A small sound classifier, trained from scratch: layers 10, nadamw at rate 0.0014.
Rows from block 5, named by matrix and row number. Each number is 128 + 24 x the weight over the matrix's rms, rounded and kept within 0 to 255. All counts start at 0. Numbers have three digits each.
# q: attention query (model.blocks.5.attn.q.weight, 256x256), inputs 0-127
q.19:110138132113087120126106143120126135126152138113149156133167135101100130153143157084137115141134142121133144156119123131135102124141142135105120146123131130124142124142117128149138135158126132134117130143127135130132141132122112110130126164105133104130129118113083132112127113129143136125154141110115136142140113108114134160139123137111101136142139124139136163099108113153119143168152
q.20:129128128127126123120133144098131141116122131135166142123103152117116124123126137105163121158116121128147109148128131144122137159103150133145104145145138119136131141140103111152135101147121144101134116102131135125114137120131104109152136136110118105126121111156099137144137109129148143128117123122128137120171139119134141176124123132113121124126137135150137152127137125144158143152131
q.21:124149141126092108136111126133129145124150113119152144151143136124113122131114125105138126136119144115141133153119120138123118126116126137116146156106146124117119135138134146137139137133147122101104120148140144137147139130117124122125129159099130116128097120133096138130124132132152119125140131119116145134153128119122142175120125117137102116106119135132132159102119133130127153159143
q.22:127158144116108120128121140136127135136144135129118150122161107117119141130127133105118130123129146114109135130120108134137097111135141125099132144119130142128137120127133148130111150132126118132118141147126134140134124128116137130119124146119143123134128123116115126113110128146128115114141145109127141130123109125114133139119129127121116148135124132121123142095104114130095130154159
q.23:120139146111098129121119144121128140123144133122122133130172102130099118141143155105136136120126154110108151151120119122149109104140147120091134131117124140131128114143142144116113153140126127143119144159133132133143127133128123127121123152115121116121131116097120136093119142139124127123161146121127129146120120111114131123135136132128118142135132114122126128117111126134107123141154
q.24:142135137131123128124121131105129130120119119134160138136111164126130132118124135117149118146126123134145109143134134133126143147103130139140107129135137111124126141131113103150132106136127139113121136114133133125128130120127103119138130130118120104119124116157105133130144115119139134130105129126138145129154130114144136169119122121114122113124131147149134136124132123136159139139125
q.25:142114118135137134120140115104119130112138110155155112115079136135140116114141129125177141137109119130149115114126131136123126135109129127171112122127123107122126106143144112131107125138114136123139105134123133117111122127139114119135150122114106109127122109149114139130145141129141131129097108155102117123140150124134130125125125125156129125098129114141123117162175135122175129119128
q.26:120141148121085115142125137117119136113135129127158158137143145128114134137134137094142107140114124135158132161128130152127128144124138135131112156132142135116142155136116130150132126138126142102110133114139137129145138137123113119133117162106130104115107120128090131137128112110163136126139129122116139148155129119133153182118118121109116121119131134148132156110129122141120147168147
q.27:131116132148107128130127135110126123112159114148163117129119129120132118104144112122182126142110150125143122137120117127118136142113120137131123131125134117116122126147147128133114129126128120119120117146146132130142116132133121119147140146111116117118106135159098143125127146133153124132105122141090122133128149134117129140133120112159118121094127127145111116156166145133156138127137
q.28:120148119116148137119116136145137129154096150102119157132140135119134148133121138136100122120154115143128117123133140135132126129134139133132126125127148134138151144125102105139149118136141132117125132123117134131122141123127127134125120119135144131145138122114144125137127117117122133132132133118158152125141112112151130136121123146101139117172128147126146152098109109129107128126128
q.29:115132141114099129135123128134139137133151121117119104140164093125110126138145123112114149107126151096097154132109093121141127111155127116096140131096106138136120119132163147103112163134136100146117136156137128131139119139128147131115127134130118133130129127107142121085114159135135108109153143125107127135108110125097125105127136112148123135123116123117118127114094133122100116142150
q.30:144115110141147130120132113116126106112112115141129113118072158128144113113119111147141127134118113142139106106121141136115144147107106133160111109134134123120116130129120105124129101115122137117147102116119121133115121124129118141146136106139111119123115140155136127154151137113133126131095102140119130114133148138144129128125128121136141112111131128137122103157173143115166117108099
q.31:129118151128088139140153142086121144112153106148163110139121126117094095125151157077173133135081142107125138141114112129136114140109131122118127144119124102121122116144149123119116135144117137112128114157146138132138127125122105119133142144124090098111117103138089147108142160147154132097119122139103110142144148125113128146133128120158118121090124115158129118141140141134165144164138
q.32:143140135157123149086094161133112138078123085062079141146062174158119152099102125135111109136119098089145112169159147113093164131171116143128123108132108128138092144122159157123164128097104086111125142164168121124145117127177146172126134155117091166159186108118121100097138184116085075144142138175140157095135130174094089141130093079155113122111129117095131112168155110167101125122140
q.33:213131102134118160102145170075150180050130085134158130189133159111177111126095125078112071166065158089192098151118124145057043128106110143111128169119120160101110173108119148156105155092093097099133123149140148108161181094132130091155173170117112143176127086102192134135118131122134111171104063148073146123133130166097153153138156156124208070123076140085143158097082091145085150124123
q.34:063100141147182152151173160054110135165111154160115097080117083126197140175132132123142129174094129120150138184166206137129090160060124130181132113152154148095149153127079163155139113124098172084109101029093153063065177176140135103154046135113179106131072203192145130205108078079085173133209104112142157233147070074199143106134139188137159119155135134154175174077105091120139108088103
q.35:148209113166200117130098119171149082147111157160124153114150127100169147127087173126103193106147113148147130121155184155149140106127125132147176109142176130167149120151122125149091089143132127172117101135116176166117107138137103101156075164090157071103105131126138106183114163139088119170092122109128114115130142100127103124107095167152170112128121107086177133169180133103092104133095
q.36:086173145108077105100087102062140102138086120095123094147180136162093138118078104140110145129105180129143109188151111063123096150109056109122115118098127134122136147106136189141151169082132118104074138146125142101113143117106090152107061161127170139133118142151153096076138194127101144118155160175100189114110115126122065170135121141127119095070126114151157091142120087101148092152118
q.37:114135136126137118112106153126149111107126164092122188116114139119159105107116142161163154171122185156158124141071153147177118139123098185172128150145142115087145107153106121210137098155072128092110186095108188116103172143086164158122117146146178141141127147186103133121086129133152157132116111104131129129144181127151168136113113104132137152092114127168083099111155115159120139129162
q.38:127115114117106112152160180129107131172156113158116137127117114097119161091153159106128172169143101168176146123099172175142159130137146160166108181160172129114116131144085111142091053134114180119079084098143199156099181117172154097138115133116107097153106114163146149206141128137146120185128090160102146122166188147140145139131103097156187117156079076131154130123179132122070139135119
q.39:132186168088113101151178147093070140137161066142100118127148116171123077103118134080126123153081109182136123130144115123137089120143097104152115096095133103093114153108149175151138157104098166145095070145176141147111172061115080067068131200096079040124070119085155076124194153177161146166148099197096134088124094125108105155106123168092107118093143103088154096104139106105180162159102
q.40:110073154087156135159132170086100140128134042155093107135064128134107137069111097100157151191087090135182174166137142155162121124120110144141119095133155108129110180191157130176128102139129166149140083131172163162136105179099116035168084115126119070132025139143175109115157197152178143140103061193099132099168119156107119125167132150107138077066099094105147082188143156103141175105099
q.41:118175126185155167053136111131119084130131179099104158103112117172074137196148199102180180080107156144131105129151170091088078090142121063119069115144130166215186077094051174112100156083133117125157174138127122075145125159196128144116131121136116133101216085091126187121122127084064138123124172086194148146116134136121068173133094130132112140172156100128172204180151134130041087069124
q.42:168112066108178098161126134167104121104113084153100142152155149105044164143102154102080117128180109118112122079102098157153114111172167122125160144106120139148130125132130059107132080119173077164160120128150143162129105088182117122141166073103097115154133040124107151079128116120163064155108131086140146141157087155107125152141185102123125131175104142128092106120081176086137171143059
q.43:176120075105172095195089133182127108073113090111140136187146183122067142100085142118099124137192116146164127122113106149161151144165135180158129146108143108127131160153138032098145058139162095163119110118139157167148110093175128147145153083104119140152123048136147097086153127100193050179103121119156151125179118142130116125136166044120116111155088131152050079135105171105173193166058
q.44:085084120136142114113166144103099101169117165157094102097115123112121184167118124178099108121085169078115148065158145119102131121173161133151141120128107182134104152094078136117151086077162134132164152079115120075117149140130136185097115069174126165129180135131132175103077120127071117088184140121166107174118084175172104128134190111118140175156121105149106117099082188117123098105141
q.45:091139117089136115148151148122129139174117132118108122120154089117101138134135142131109144122118139113126133108134120102138119134153163131120140124149132154155147144110112105133125111121141138148135134132115145107141146136119128151110121082155139139134168117122155148117102127153110127107169144113152123143137114143135114143138151099114136132170136132135102154085095141125110135135151
q.46:141130142099104101158124135142149159126128123105135156167167127150096121124111116108111145136130108104121119150104086145132118145125156136075136148119143115136154156101141124122135135122156085104120147146131145139142138136125128138087128111107130148137139100127138094109110117143146080144148160097134158133140112133116119135076146105098133110148128170127123160089093122111081149160139
q.47:137134138134109118134123138121112118125147143117169166132128167127130134152117120121148099145132126151168120150131139156128138146109128148138116144128150127103129128150105139164143127139129138094112132109125144141146142121123114110134111158100135107121106128144094121153134098098146151144132121123130150135151126113139152164130119149106118116122122143122143162119127111135123157141132
q.48:128141114102123118154123128147142121113109114135113111142135092123119120104121126116108132121140130127122132119107110119140123108129091127129156117132123135128153161094138121107122123107133117142149131135132146124123142134123133128114124110128124151132134132135171101130124160149137092136129118119139124110110113162128116130103148121132149117138128136137119118120110138111107124117096
q.49:117131124126139132129132124147131143138135131119094126128162108134127136125130124125104147107134147109103144104126111121131122099160142117105136126113107132139123112114142140109122145117122113165129149144134115127134113122127143141104121106144128152137148128097131133092106140138098111128141149124136113128091105141109110100127133126135134138144128128106125114116102130124106130117136
q.50:132125118147161138128127109137117091141127130149113105111094126135148125124132129169144119117124141156133132115140150125121143129116099128166124117121117132121106114141148123109111121108130144135132121136123115121117132141125138143143120141142122139120118149119153126136147145115125134131116115166124108123116145138131123095151117131137122116110122097123105079164165139117164115079104
q.51:117133136122120135129131135136127120141125139118139153134156149115123142143131130123113119131118114146127146139141140128141123143147139141116129160135149139130133144137087130155136119152149133113109148117133147142136154135115117114116107142113139113133133136123111127133127106106127141121159137115152146133149105121146138160127132139099115128152138134127136161086095120141104136154149
q.52:115130134126130124125131121141144113126138128134095096121135094140128105119143123139128153114123145109100138113118116103135131116138118113127133120125096141135124115123164145091116148111118122155144115153129123126135107145119143140118124129128120147120140133129144123119121149150128114115132121135111108128101128142118121104139139117162134134110122097110115101153127141124116101109128
q.53:151115121148122128100144129096121109112138128138130112118099141138140124124140119155155152145105123148140121125143114111125144145129155111146097133151116131126111108152137122122103120134115147145151121116124110115141123129138133118148138099129123138130122133146129123130132120112139151131106137156115119127117146146151135099143118115144133137100131116128127098183159148141164126100138
q.54:131106132147128131121142120105125128111141112147147112126098148132143106118137124122161122135108131130144123126121115130116131147114128126151131129137132117121118123140147118135128110118130129128151107133132123112123122123126115116137147101127115130125115137160108138143131140127138129120111124156118129136130150150124120121126127118153134112094124130144116124162148150124170136124131
q.55:147119124133141133123127117122124123123104126142142132122094161122153129113125125148150121153125100158152107141141152138120146148100120145157126116141155124117133138134095105138141097130130150100129112093117138135116130133123120121135125126121131110123114132151121134172147098109135151135106111129144128115157143128153142144120120139109143103117133135141141124147166130123158128126105
q.56:104143150113102116136125138139124141127147138135132123128158100135115125146137137107114141117123153105103143142129101120140107107140133123089141146109110126136121114135161151117118153120129115147122135148134132126134119136121137120120122143125132134123139122104116139112112147141118132115151141119109127134118116114105129141124128115135103139124128115122116136103093119141107110150142
q.57:137107119146160146107145135119125117128119130138123101113086134136147120130141132157144134120115132133124121097118136122128138126116120111150107106145115129139122112126139122115125114116129133139151104117121114106110119127140138126147142094147118130137130127145148130142142130127110143141110123148125121121111141131141115095155120134153149122108117116129112099167154146124166115089120
q.58:124147150116110129130124135128145146128151133127131135135173103117107135139145142109094145120121133096119149139112118129132103107146123121095144149112119133141133126114147138102112147122119129128114137146129125135132125119114132131118116152117119120119128108096114116098123146138129131113155144115116118136115114123119131145130140127127114153139122121121129126102103123131108128157146
q.59:131117136137128134122143135115115117117128125144168136133096159121143123109124124118162122144111120142159124145131127144116135157098118132167105135137147113113120151144112114153121110140121147099125110114123134123115136118124106121153138129111111098128096125163111137166155109114145133133108105143119141115154151122139147173131124137134136117116138137141127131133167129135166141130133
q.60:137132147117085131134135138102121135111143114130175150140125158110108126135134134095156116165108135138166118162130114147131127154106136144127112147120152113129139150136106108152123118140124144103119118116133146133129143121127102109141133139100116099115114108148103144139139129125149127133122127122131148134173140122130147182115129120112114122123128140164133154121120132135138162162134
q.61:117153137115107125133112135132125142141134137108127166130175125112105147142116138100108115135140137110114131152123128131134108110144145128099141148117138136126138137122110125135150137132141120112115146128132133141130137126122124127106125137120144122139133120117113131107112109139126126121142135109146140130138108120127125154125132140106118132153132146126142158080083109127099127160134
q.62:141115110123164133111137130148134126127115137124108107131109113137132133137132130167088151119143109133127106101122126127125137126134140120137114119156111132129138122110116121114124113121121134149152133117120112123125127121142142133133126107160140148133161127127172115136134126122104131144128129129151121111097120141148128094139128133121155144157123132118124122135116139129108120101104
q.63:131127140124107134128123140117126126122126132134163162127134144114121133140124147113151106160123121139167127160145143154120140155117133143142110145148139121133140143145092118156136111156113143103107126108123127127119139140117101124136117148116130102131111127147105138142143099112144141131134122116130143128166140103146147173128120136106124120136131134144142147126140130146145152153134
q.64:112143060133098093154182122101116119079070112116093124163153141126095110100152175109115175138171113125126068147114070144157120129165113082145108081157099083152128151117135124075176110111111110191158156143164128114141114064122081147118179100138140171149220086095184096074150150163170128129132141161119138106099157137104137079112129110091131150159145115120137091137071090153122182116084
q.65:142143151144105187100104104129154095124123182096154169172089161110156167145097112161102086130112167112140142148130151128078145163114105185142138176128149128124118098166134147149146140122118071063069108122121171106142123164142164151126130131141171165160099141138120130113117148105112128149125090142083177155149161122138118123140097138156130121101056107146156133130178101135080125088145
q.66:079118154117102124155195150084077138166178076097099207108149136128115121128148124113174068219091059192192184117152077138221110168181129167190080122101121132122114136097130145130120106106122200146130133138157194144132162114133137060129120131128149061159080113169159062153167173186116221189146077211112131092157151169110128124140098052073114094177124095129149096142141025132126180100105
q.67:172145128176132142133143086161174148078135147162126167161198111111177100174098132091084096071171138087077102105117096133091094105063085090101134120137100106070129103123132091096127194139098106092155119124112078118108122124130110122135143162103150160092121146148114112151118104144153114132093079095102077136101074113144148154061120178151135142170147209094150166112084118066133078111132
q.68:114162139115146125106194150080130153121155106172080156107116108142128116105136128125144131128082104153130119073144134135138062099102122084122104094140088177159140134127103150150106123113125168183167128119147096116120189093105129112122150132130138115130131102106175148131170134169132183147094113180114091088133131139129122137141137130110155142137145123070150111159144106121125112086149
q.69:109121086127092147110154124081199172118145104125143169124129172102113141111189111159106126174163037138168115083116117148111159112105216139142072112183098068138147115144138093163101100186105162124141143101120129115112185126095100148179154134163117146116127108143072134161156141163145122148086160139115112068162173077155151154082116074110138133129173146140154119165144050170169169148172
q.70:171109116178153140155134087227076138177124125114130145154108159106159104156130103115089102136167084148138165088074155181141155080166111155121210115070135106090071095124187110102164153124125115123116108187148197216156150056147146126125143158112095128139120114116128104121130116157122096161110094133105160094099162111099125053100084142135113087146060144093113077103115097086099161117045
q.71:172161111094137124078180126146157140129115095140058159151114130088130142093169122116119193124139028124089103098102143123128150117127181053157117107121123099187124099095154146129112126144112133175128116170162170156128081089194123110084175096137113109167126063116119163102099117169115117181087156188101164112069183147093087054122083155196129120107138094142153149171184122133043151107134
q.72:118141074117155084151077102097137087043135154206134105110127092156088127114071153116061112115168117090132083060151115089087114129126107087139076083168100158092146151111106076046091107106123124102174092082119092076092099108144097155164165095115126168074163103166105092154133135134151059104085146083105091079157109144150114176080153124099173197128180134127108177119113155153201083119073
q.73:095146178119108157097149155064139119166147209145116158068139129163141212135118158183132155139081152140132141137182167109107157135131099138142054159178153179144196134165031189178131117111161183043109196063066113051101173162104136182063060130173170110106156161119113139170084134085091152102172201141199153137134131089184102164123158150117118192099183079166174145159172130186142098090200
q.74:134142154150125130094155085115150135121145170119115170124196188146112144133100109151145096088116146099104103129144088122122127149160106127118134142119069153131155117118125157121176166061163102108151173127128068107135143110128120174070137135093119170117160126121085103101109142133129116116150149135148128104099077104124139150079151099121089132121130180104178148133081150112149107129144
q.75:143108115167154088129094090110181115099096140120110126124154143154091128139060116107131108084140140045107097098151117094114089119115105080095147108130109133126143122103134126117129147089147074129191120128130074097118106126132102162128128107083110202107172104116108111120111142118117079104107130088142138138119043120126096142119199136128128131132161200124171175109074154090153118108107
q.76:160171167117178110103127139158108114128152146132146142114117132152095115121107141107132143122123150162140147116138163117148145154137136151105133178121150136125128097163130099162131112118137130138084134145142136149153101139125137081123134084094109083120095125147086116137123121128155138151103140132126109108154135105111140139147113134147114118088107132118111147118151163116115111161166
q.77:143153147150174147095151123108141136122143142141098124133130131138113118132108140105147143113106137119120122109131151120116094117127135124115133130148122134125125071133120125142124133095117130147133166134140138124125125122173127123105119090120096121131146106131089145121109113113104128137120150137132093122131131122116128100120134142127132127116126135118131167119090172100089124122138
q.78:121105140120137144141100138117147153147111145096114105129131126114107132117133108121153121122091155123103124134119152145126134111100120136130138123116135101098098152139137137160120136144109129145143138136130136138130108148097122128118132146140095145124126151117132146129101111118114121107145114128136135143138104131128156121127132121124136117097132148126134127108145137126131129142134
q.79:076065133126129161120103138155114120173113138081165114110085116090142122107166100170123086130122108128120141128117145112137180119136165135128149112115124128118119146136137117111142137146148112109156104140124113140161112158080156137158131118185138142147113182148138140142102117146096140110143103109127120146118130162135137143149123103123115114154135153128113098138166107150146121119135
q.80:131173128147110108146098092133099118118095177106106120103162127176160118119112160108165153111164149143115104188153118116137107136118072118157107129132144085097113131148129155141139147102111143151098140121113132116112125144136128136131081166099131155104154123108116108123146143101128138130148139118146137166107123070114135104119109152126101135110151113148128116105119118118161130137113
q.81:143121123138095124107178146098123149133154116151106132128177117080125145140151127117118141140085125115140149141150127149129109120135136112113134117122086157159117117107115135099146130126126141146117145131149125112133129122150114137114133129122111118111150104104142137117130140125125139123146131150117115147123112151119133138106136140123143119129123096141150118134100135132122141111131
q.82:140135120154141155091156141106137113133151126152131140129120127109117137142125159100120147112112138116151133090126141119117098132157149112133124141144119166162147102108110119084114104090152136138125119135137132118148127126178126113155127100129141102133148101128141159128136154117107147140120139130136114133139148128117108135149130123155139133163129088134146157142135165130097115110132
q.83:130124112124176142110151151130161127147165106154134143138091141084097148137113117135105128155111116117137145055110173123106126114133164141126145133146135160150137099129117085133123092123149115124150117117134148142136131112130138107140173069156123105154114109146124159151121118150110116156090142128118102108165157157144123143155127122145149107135116154095131166141152160125080114128138
q.84:159153109139155132120135139119130122125156132153123148124128143137153160152104169110142163137133146141160123099134143139116091152146134136139101134151145126150148109146089106126115103121136154142104139111119144111124136146164122125143129117107158094121143080126131146128127109116146131152117138125146124145170153093146117109147139128138129141132125083138125154140127165123108128118128
q.85:139135093138163151108170138134133124147130104154139143138119141086134149143133113136112129140120130129131136088126158131118127119139160114125137114138130155166132090126110093107149118100136140152156133120124133125138099112141116125163151086146145111133132111123144168133130129134112141129116128132125115132135150148142116123138120128114154121150119130108141156143115146108094125107124
q.86:113091133121144115114145146112148134143136093136136126147106119092090138131125104145107108140092117117125140091116147128126136115128148126102152112131124154144138134120148119127113116139123119102171116122147106130132136108120117119131150095150123131124102127142122147135118119142111115143108124137124132104120114172140125161128135126120146110135122162099144139141134117142106125126128
q.87:105100137121145133110155153118151123149148086139143130133087122090084136120131099142099097131096106111121132088124133108108135091134163127108153102125116173148127128095144119108116120121147108114166115131146114138138128104131127112134154090148118128138105141140134161137122127141096110134116126133116117083129126182119126155130134131125143120132129164092146137138139131153110112122139
q.88:155157122150155160115125129138143117126140145136127147115129153130174145156121154125150162131130148146155133132132143126125114158146139143136109148141145118150141110151099121137140101115131147149099141105110157110120118159153140127150124121129150097136153097133127136115122103115137143128129137118149133148165157098145123108130125109138135132141131101143115150133136167121109131127128
q.89:129162122150128130130122109129099090123122159141126108095138119176166122135102168101159163092158164128147122131153124109140088150137101105162115125148146120130139123120099136098131140095146147146106129115100126107118129139178122134149080126103141127107174107112115112119136143104119135122146155113151121150116127093123113105136124131140110143146140088157130143119115136112131116101113
q.90:144146090134158160098164166131142124151145105155138164122114147101136159141137123134119146154117132136142136109116172160117135125147173137132125143135141152161140096139107096140144090111139145151120141114125152131130113123123118123149142089145153087139130094131130165142123113126120134150108132138125119133161152138148130123150127118123158111145108102120121135143139165121093118125134
q.91:138160102143141124125151122130106106137126133129154134133122137128161128120134149123138148125143132138153125121140128129133120124129146098144126108139133133164141105117110125101125138092144141166129119139114135120132107126157113129151119126130139135137144112111138135127139151119132139134131138129139118135108141121117107121125120133136130113146115120142138145141128139118131124103106
q.92:143131139118120124131118128138167137124124124112121145124128140128121127148132140126116133129116141124112124146126128135129145148126139151112121148126124112115120140145132120159144120159119100113110135117131140140116138148113131122112144125121136126127114129149127116117113098110151122115139116138119147144166135127140146122137130121144139141114127119124113111131126127125108116155148
q.93:098094148113120118131156128119133141147128103136154112137113101100084119120141095144102104119095085103117134111124128115125135099129137114116158098104108169123119146081163134096113153133135117103164112147153111136145133092120117128111142128144109148135115150114139120133132149147088113131134131139099116098090119175107118143113127128131140109126125159109141118124134104139136128121118
q.94:134163120150115123137104099137102116121102164124113112110157117173175126124128171111171166103167163151137116178145111125146115148129089112149104145132150097118131131139101147132128135111121145158083140118103138107113118145150132140140086166104139141110170117111132108110144133096142156113163133118145142159112124079120131117130127130131103147125138088157115119118108117113156131126119
q.95:114135120163141144102164133119121106132157133160122119116117109111130140138118158106116145116108140102144143084144144094122097116163139106156126130136105159167150097084112116071130123078156143136138122128125125102128122125197126140153119084131137113136163097123135160122134166109097131129134158133125108141119139135117100120142136122152117132165122093138148157134123159120113120081117
q.96:109166067167142113115157079106149097160087109114088138129181148102165117123109109180127120081173123109101068136177099113164114158120062079152146060120091102166102118115117099078174157098082094150168140102156130096120109072109084193140138109122109213099192120109108107099151157122112144132099133116187114117091071111146071120109127153095131099144157152109146098137073090117160128077084
q.97:147121140122140087167102084161142129131119177104186125151134122159130096058099114133121063112167112145138120124090112109157112105155141120109121128127136086088138152112141115098121141139160112082127144147098118139179132084128180151148157116144129188133165147138118103161116072161183060150117166106097089071086162124113154125116095064094129106122086195106080168071147125100121158170083
q.98:063140104129096167084177149070154121119122138108138143089132140131152115129175125153196129149117137146123142169157096096167137141143154105149097134154071138184133137124095151140143099105113163169155185113163082089137108155082100166158156067179116157145163167164132134125106157102121161106144134164165114122104141120147116144184117091071106126114150092140159098168119095163157117099144
q.99:069133156139135163086112117120142117167101202078089129125113131149188140145123100175137084118108175146140098168176111049118087132089112123136128149152107166127133114109087208146162135081098097117147171105083122084140102169110180163117076114175184174150175153139145141167073126090054161121177165111131148162100130154142108128130108138130151140150142161123130166127143101143060083065185
q.100:150175100150086130104034085133180102142064135071142151140141181166134116069080098150129101079167140121108080180171099066124087177103070105113146118120131102114095131131152128108172198130108090093103117178148114148126110099086136126104144158118165174136139168124075094081136159174108129140081139108108168108094109117114130194101077144109082057100131205080131139109146092126158101151124
q.101:111135125117123085110133146119117084135133122138101109149133172104108132134108105150141130120117114165136140131139103107141108138115140088115108130117131129149169102123123133105136129104151111164132123138130141110128099117149135153089140086113126146148138114146159131095096139110139155143103128152134145126134117135157072119130144114124096153104121120119088129165106155088148115116151
q.102:131165149125113113124117088106118123119132128162112174139146144206129124100098117120133131153174099160147095151141154137135165121083098091155082132142121101117104085135106103151120131108123164062094124095132149135112120120135117136111129172087121132104131082135104073163163151140126161172066127115111162113122144108142112123075106116144145130122124131106156157144180103094160121139090
q.103:093152190106150140142155161165083134174138143094117132137088100164139100135171120096184115139120126187132165145133179123200135087142136146144157165101181123102140090123132180197112130150132166167110165159125164174157115128112145071105078181116135064120077165128137145165152136141094165178173121130148112127091122135105123104098079113101109085132092164115135134077160106071072125142160
q.104:125141110150182123083175186068132117160132150170123214107106123099161197107077149186125191188093116158163109061146223158128130156121188128135052081182189144182193077142011111181119047104134187151156156027060172057069129140092078184109136086177191120139175071107130164203088087088085154142097186122208162112188135115205099160113144211108201188123159087121176184166178123150118159074179
q.105:154157152136112130138155144161127116126151101100131109128157156116180103129159136144129155105105143139137164172122123156146132157140129146118170145100127121154102121151151124122138127150140117127090145144134127156149123118118160128167118129117112119144125142117136123095148114113161137096135092170139107153126137115128157093172130115162093098131095106131101061187111164114109140149134
q.106:150111042197158118162089104157132097090077146139131125128140120107167153185125140130101131073212149061116114100094122179097148142126126117137174071161127115095145135124121092060148126099122096127172126081100104111121099168151106160189114122130154174087150139163110129144114107092122095135137102050163079199132091114178150124110170139155136142209131182146121151117083168097124131112055
q.107:128090062196141152157083110164137099127065149100171121135072122091178136192152132146113107119171145102130138113073165161086175111106143127147160064161184100095128122113127087096134118150108107108146127093089141121144116173139132155184126140180172178116137159151126159172114081099108125144133102050144103199150140146165139104125148118127162141197125147169093146097133124114126147087046
q.108:136139111138145109098139100105152144103112106124106132162172129166115120140087121090136111126146154094105075126126106129119082123094096116112135111118112096102129105120132130156136143089093115149180137129135119127103116111126093137094126148079086167132155117100080138116137121128108115133105107105154130122106069116125119136079179150120142130129154176124186149090084127087125126130134
q.109:114107149108102114146124141105157148132146112140111115140151106106091132140132125121127128138108126110109133129115123128126124119114115128116119143132107132101109131116139126124120126143112110112137137138158131135119152122138128132103131143118088131127116124123136129111133152135129103112132125147117116121137109140111137137131146121145132142108143125119145119111115124137120125155134
q.110:140090121116106140135154143105150141132161100143131133151141131079114159145159132146103136150080122117130149135124116160136161142149147134122114119115102152159137166121116130093119115159141120122131112134143133112141129128134134141138144129148145119138125116131184130101140137132152134115165106150138148152138120176128122131144141103140139132133127104144123097170124126152133152121122
q.111:158152105122173146119125153157131109130137124147155152130115157111158139125117133144140127149135146158161130113123168154130138145131153149122123132147160136164150108163094082151140083115121143154124130115101152130134097139111131122163143095139157094130117109151121159147131089122154142158111109120139129123167166115164148121150127113134152123140112115131111154152154163122096133141128
q.112:098092145127100139139133129122118158143112128111093106127147111096112121141164124123126129134100123099106135139132127143122141100127121134113131119124119134103112141101139158128125149139122109135133147129143125128119134142139126138107116134140107143108136152120147130111102136125121117099154135128119122155118102151114143123114128127125132138128123133138122094117102094126125132122126
q.113:097083150101112118140137133128136137137128108120150111141111115119072102127131112127104091117103104089112136115115103117125147095135130132104149113105114136113131144091164126113117155139138098111149105150149104143137135121127136117119146125135115149141100166139125120135120149144118108114130130134107120107108112171110125138114140117127133124119139161112142133111118109142135125128122
q.114:124149124127098108150099091146103114125100159107138122123152119167147115106126143114147126095170127136127116174123119115127123122114105118152124130126132091091106125128143138126135158116109137133114138135111128132117138128132132138123101163119119155115141138112112111133124138127128121135143136120121127135091125100126127118111106139119106134130131145130137117092119101122140125137114
q.115:148125120121155153094140160133169139130143119140122152140130144099121142150135130136121141147108150146135129110122147152122135143143157142119130155132128119143131111143125103147138095133123122127121134117147153143137116133119137120142159109139126100137117110138132144121134103122139138141107124133111147142165152125147140136142118123136141125120110122107128128140142159137083115145149
q.116:091116136125100104140134107109101125133107116120130110123136099137094113113131110137121093109137102099103124142132105107126126088113109107120144104115105130098107143091160149115131173113126133122150118144134096137123132102130123127110117139133100164118118143106124112146129152145104108124135137137117128115065094144106119138112120150116119127124131155107149128114114079125152135127111
q.117:125145142152130133127120137132103124113141156137134120116141127175145116110120146116159128117129143147150136157129129155156099131138097116130129140119140111100137117150130167143115145131133153130095140131125116130128145138133141127128092145115130122109124143102124111129118138102141152129140115150145114115119118080129155113139122136129119128101130099150127120120140134129150134125124
q.118:136154117149122149117129118139098111125125159128138131106126121153173125135116159108161141121153164132146127139146133126156106136152125117143126130123140134138132112129106136119130136106144152165106122121109138112133110151156132134139093120110159120123145125116137142118123145112146148114142126123134113152111144095122118116132124129132111123151117101155130139119121139123130135107113
q.119:149162115142136135125112124140113128121114165127118136101151145156183148129130153128165158136161170151152119167137138142146128175132114129158106156140158095130133116164094128151136107114114158160085148108115149112118126162120122140147108145117159115113158112122116123121133108107157151127136118123164138168150137066151141115137124127127105147127129085152112122132138149118132134135128
q.120:105107137117142128118156149103135122155145091144141122144110117075090129121125097130108101141092095116121133100122151109117141099118142127123151109126113172145126127095153113105122127115133129124175115129145109134140129104130125122122157108144101124128110131130136146145132131154102128139114134141114109091113121167119109161130131136129146110128121167087153131141141131138116117115139
q.121:137151141130112107153102093135102111104118162115124109124133119186151096121112152105145146104146136136129123164134111127151098134115085117142112138123144100098127137127128149122121144136118136119110140130110125117122149140136131123100091154098134140113128134128109096124138142110144124116151134110135128143104119092107136117114121137140101144123148122168110132102118113122161126133122
q.122:104093146119139135109159135105157143142156089142118134131119122085070139123144092153097114128090091111112144093128142109106134093117161117113150105124101174137116115085140115099111126128140112093175124138146114136124132090135131125110163098159110132141115139147139139135122142155094113141121148139115116095113108182133115161130132128127154114136121156093154128145121122136125118128131
q.123:148185108159147129120127116137111115124123153153110145105152146148178149127126170116145169129150166153161127149142148143143109157144118128158113144140146123155142114151089136119124104101141156165094142103108147108123126139157119141148095134115152113122169085114148121114136120099134156130133128122152125164149140085141133108135127130137118139138133076152115135145132156113122132114130
q.124:150145114150166155099142142135133117133148141154123149122130147105158162148128156124141165132126160146164135109137154148124105144151157124136119152140139139166150098128090116115136086111149142164116143106112150116133116142164126126167128103132159097145156089143146158119128113113134149128132133138134123152171167113149129115155121120144140130161113080139116144142135172121090120101134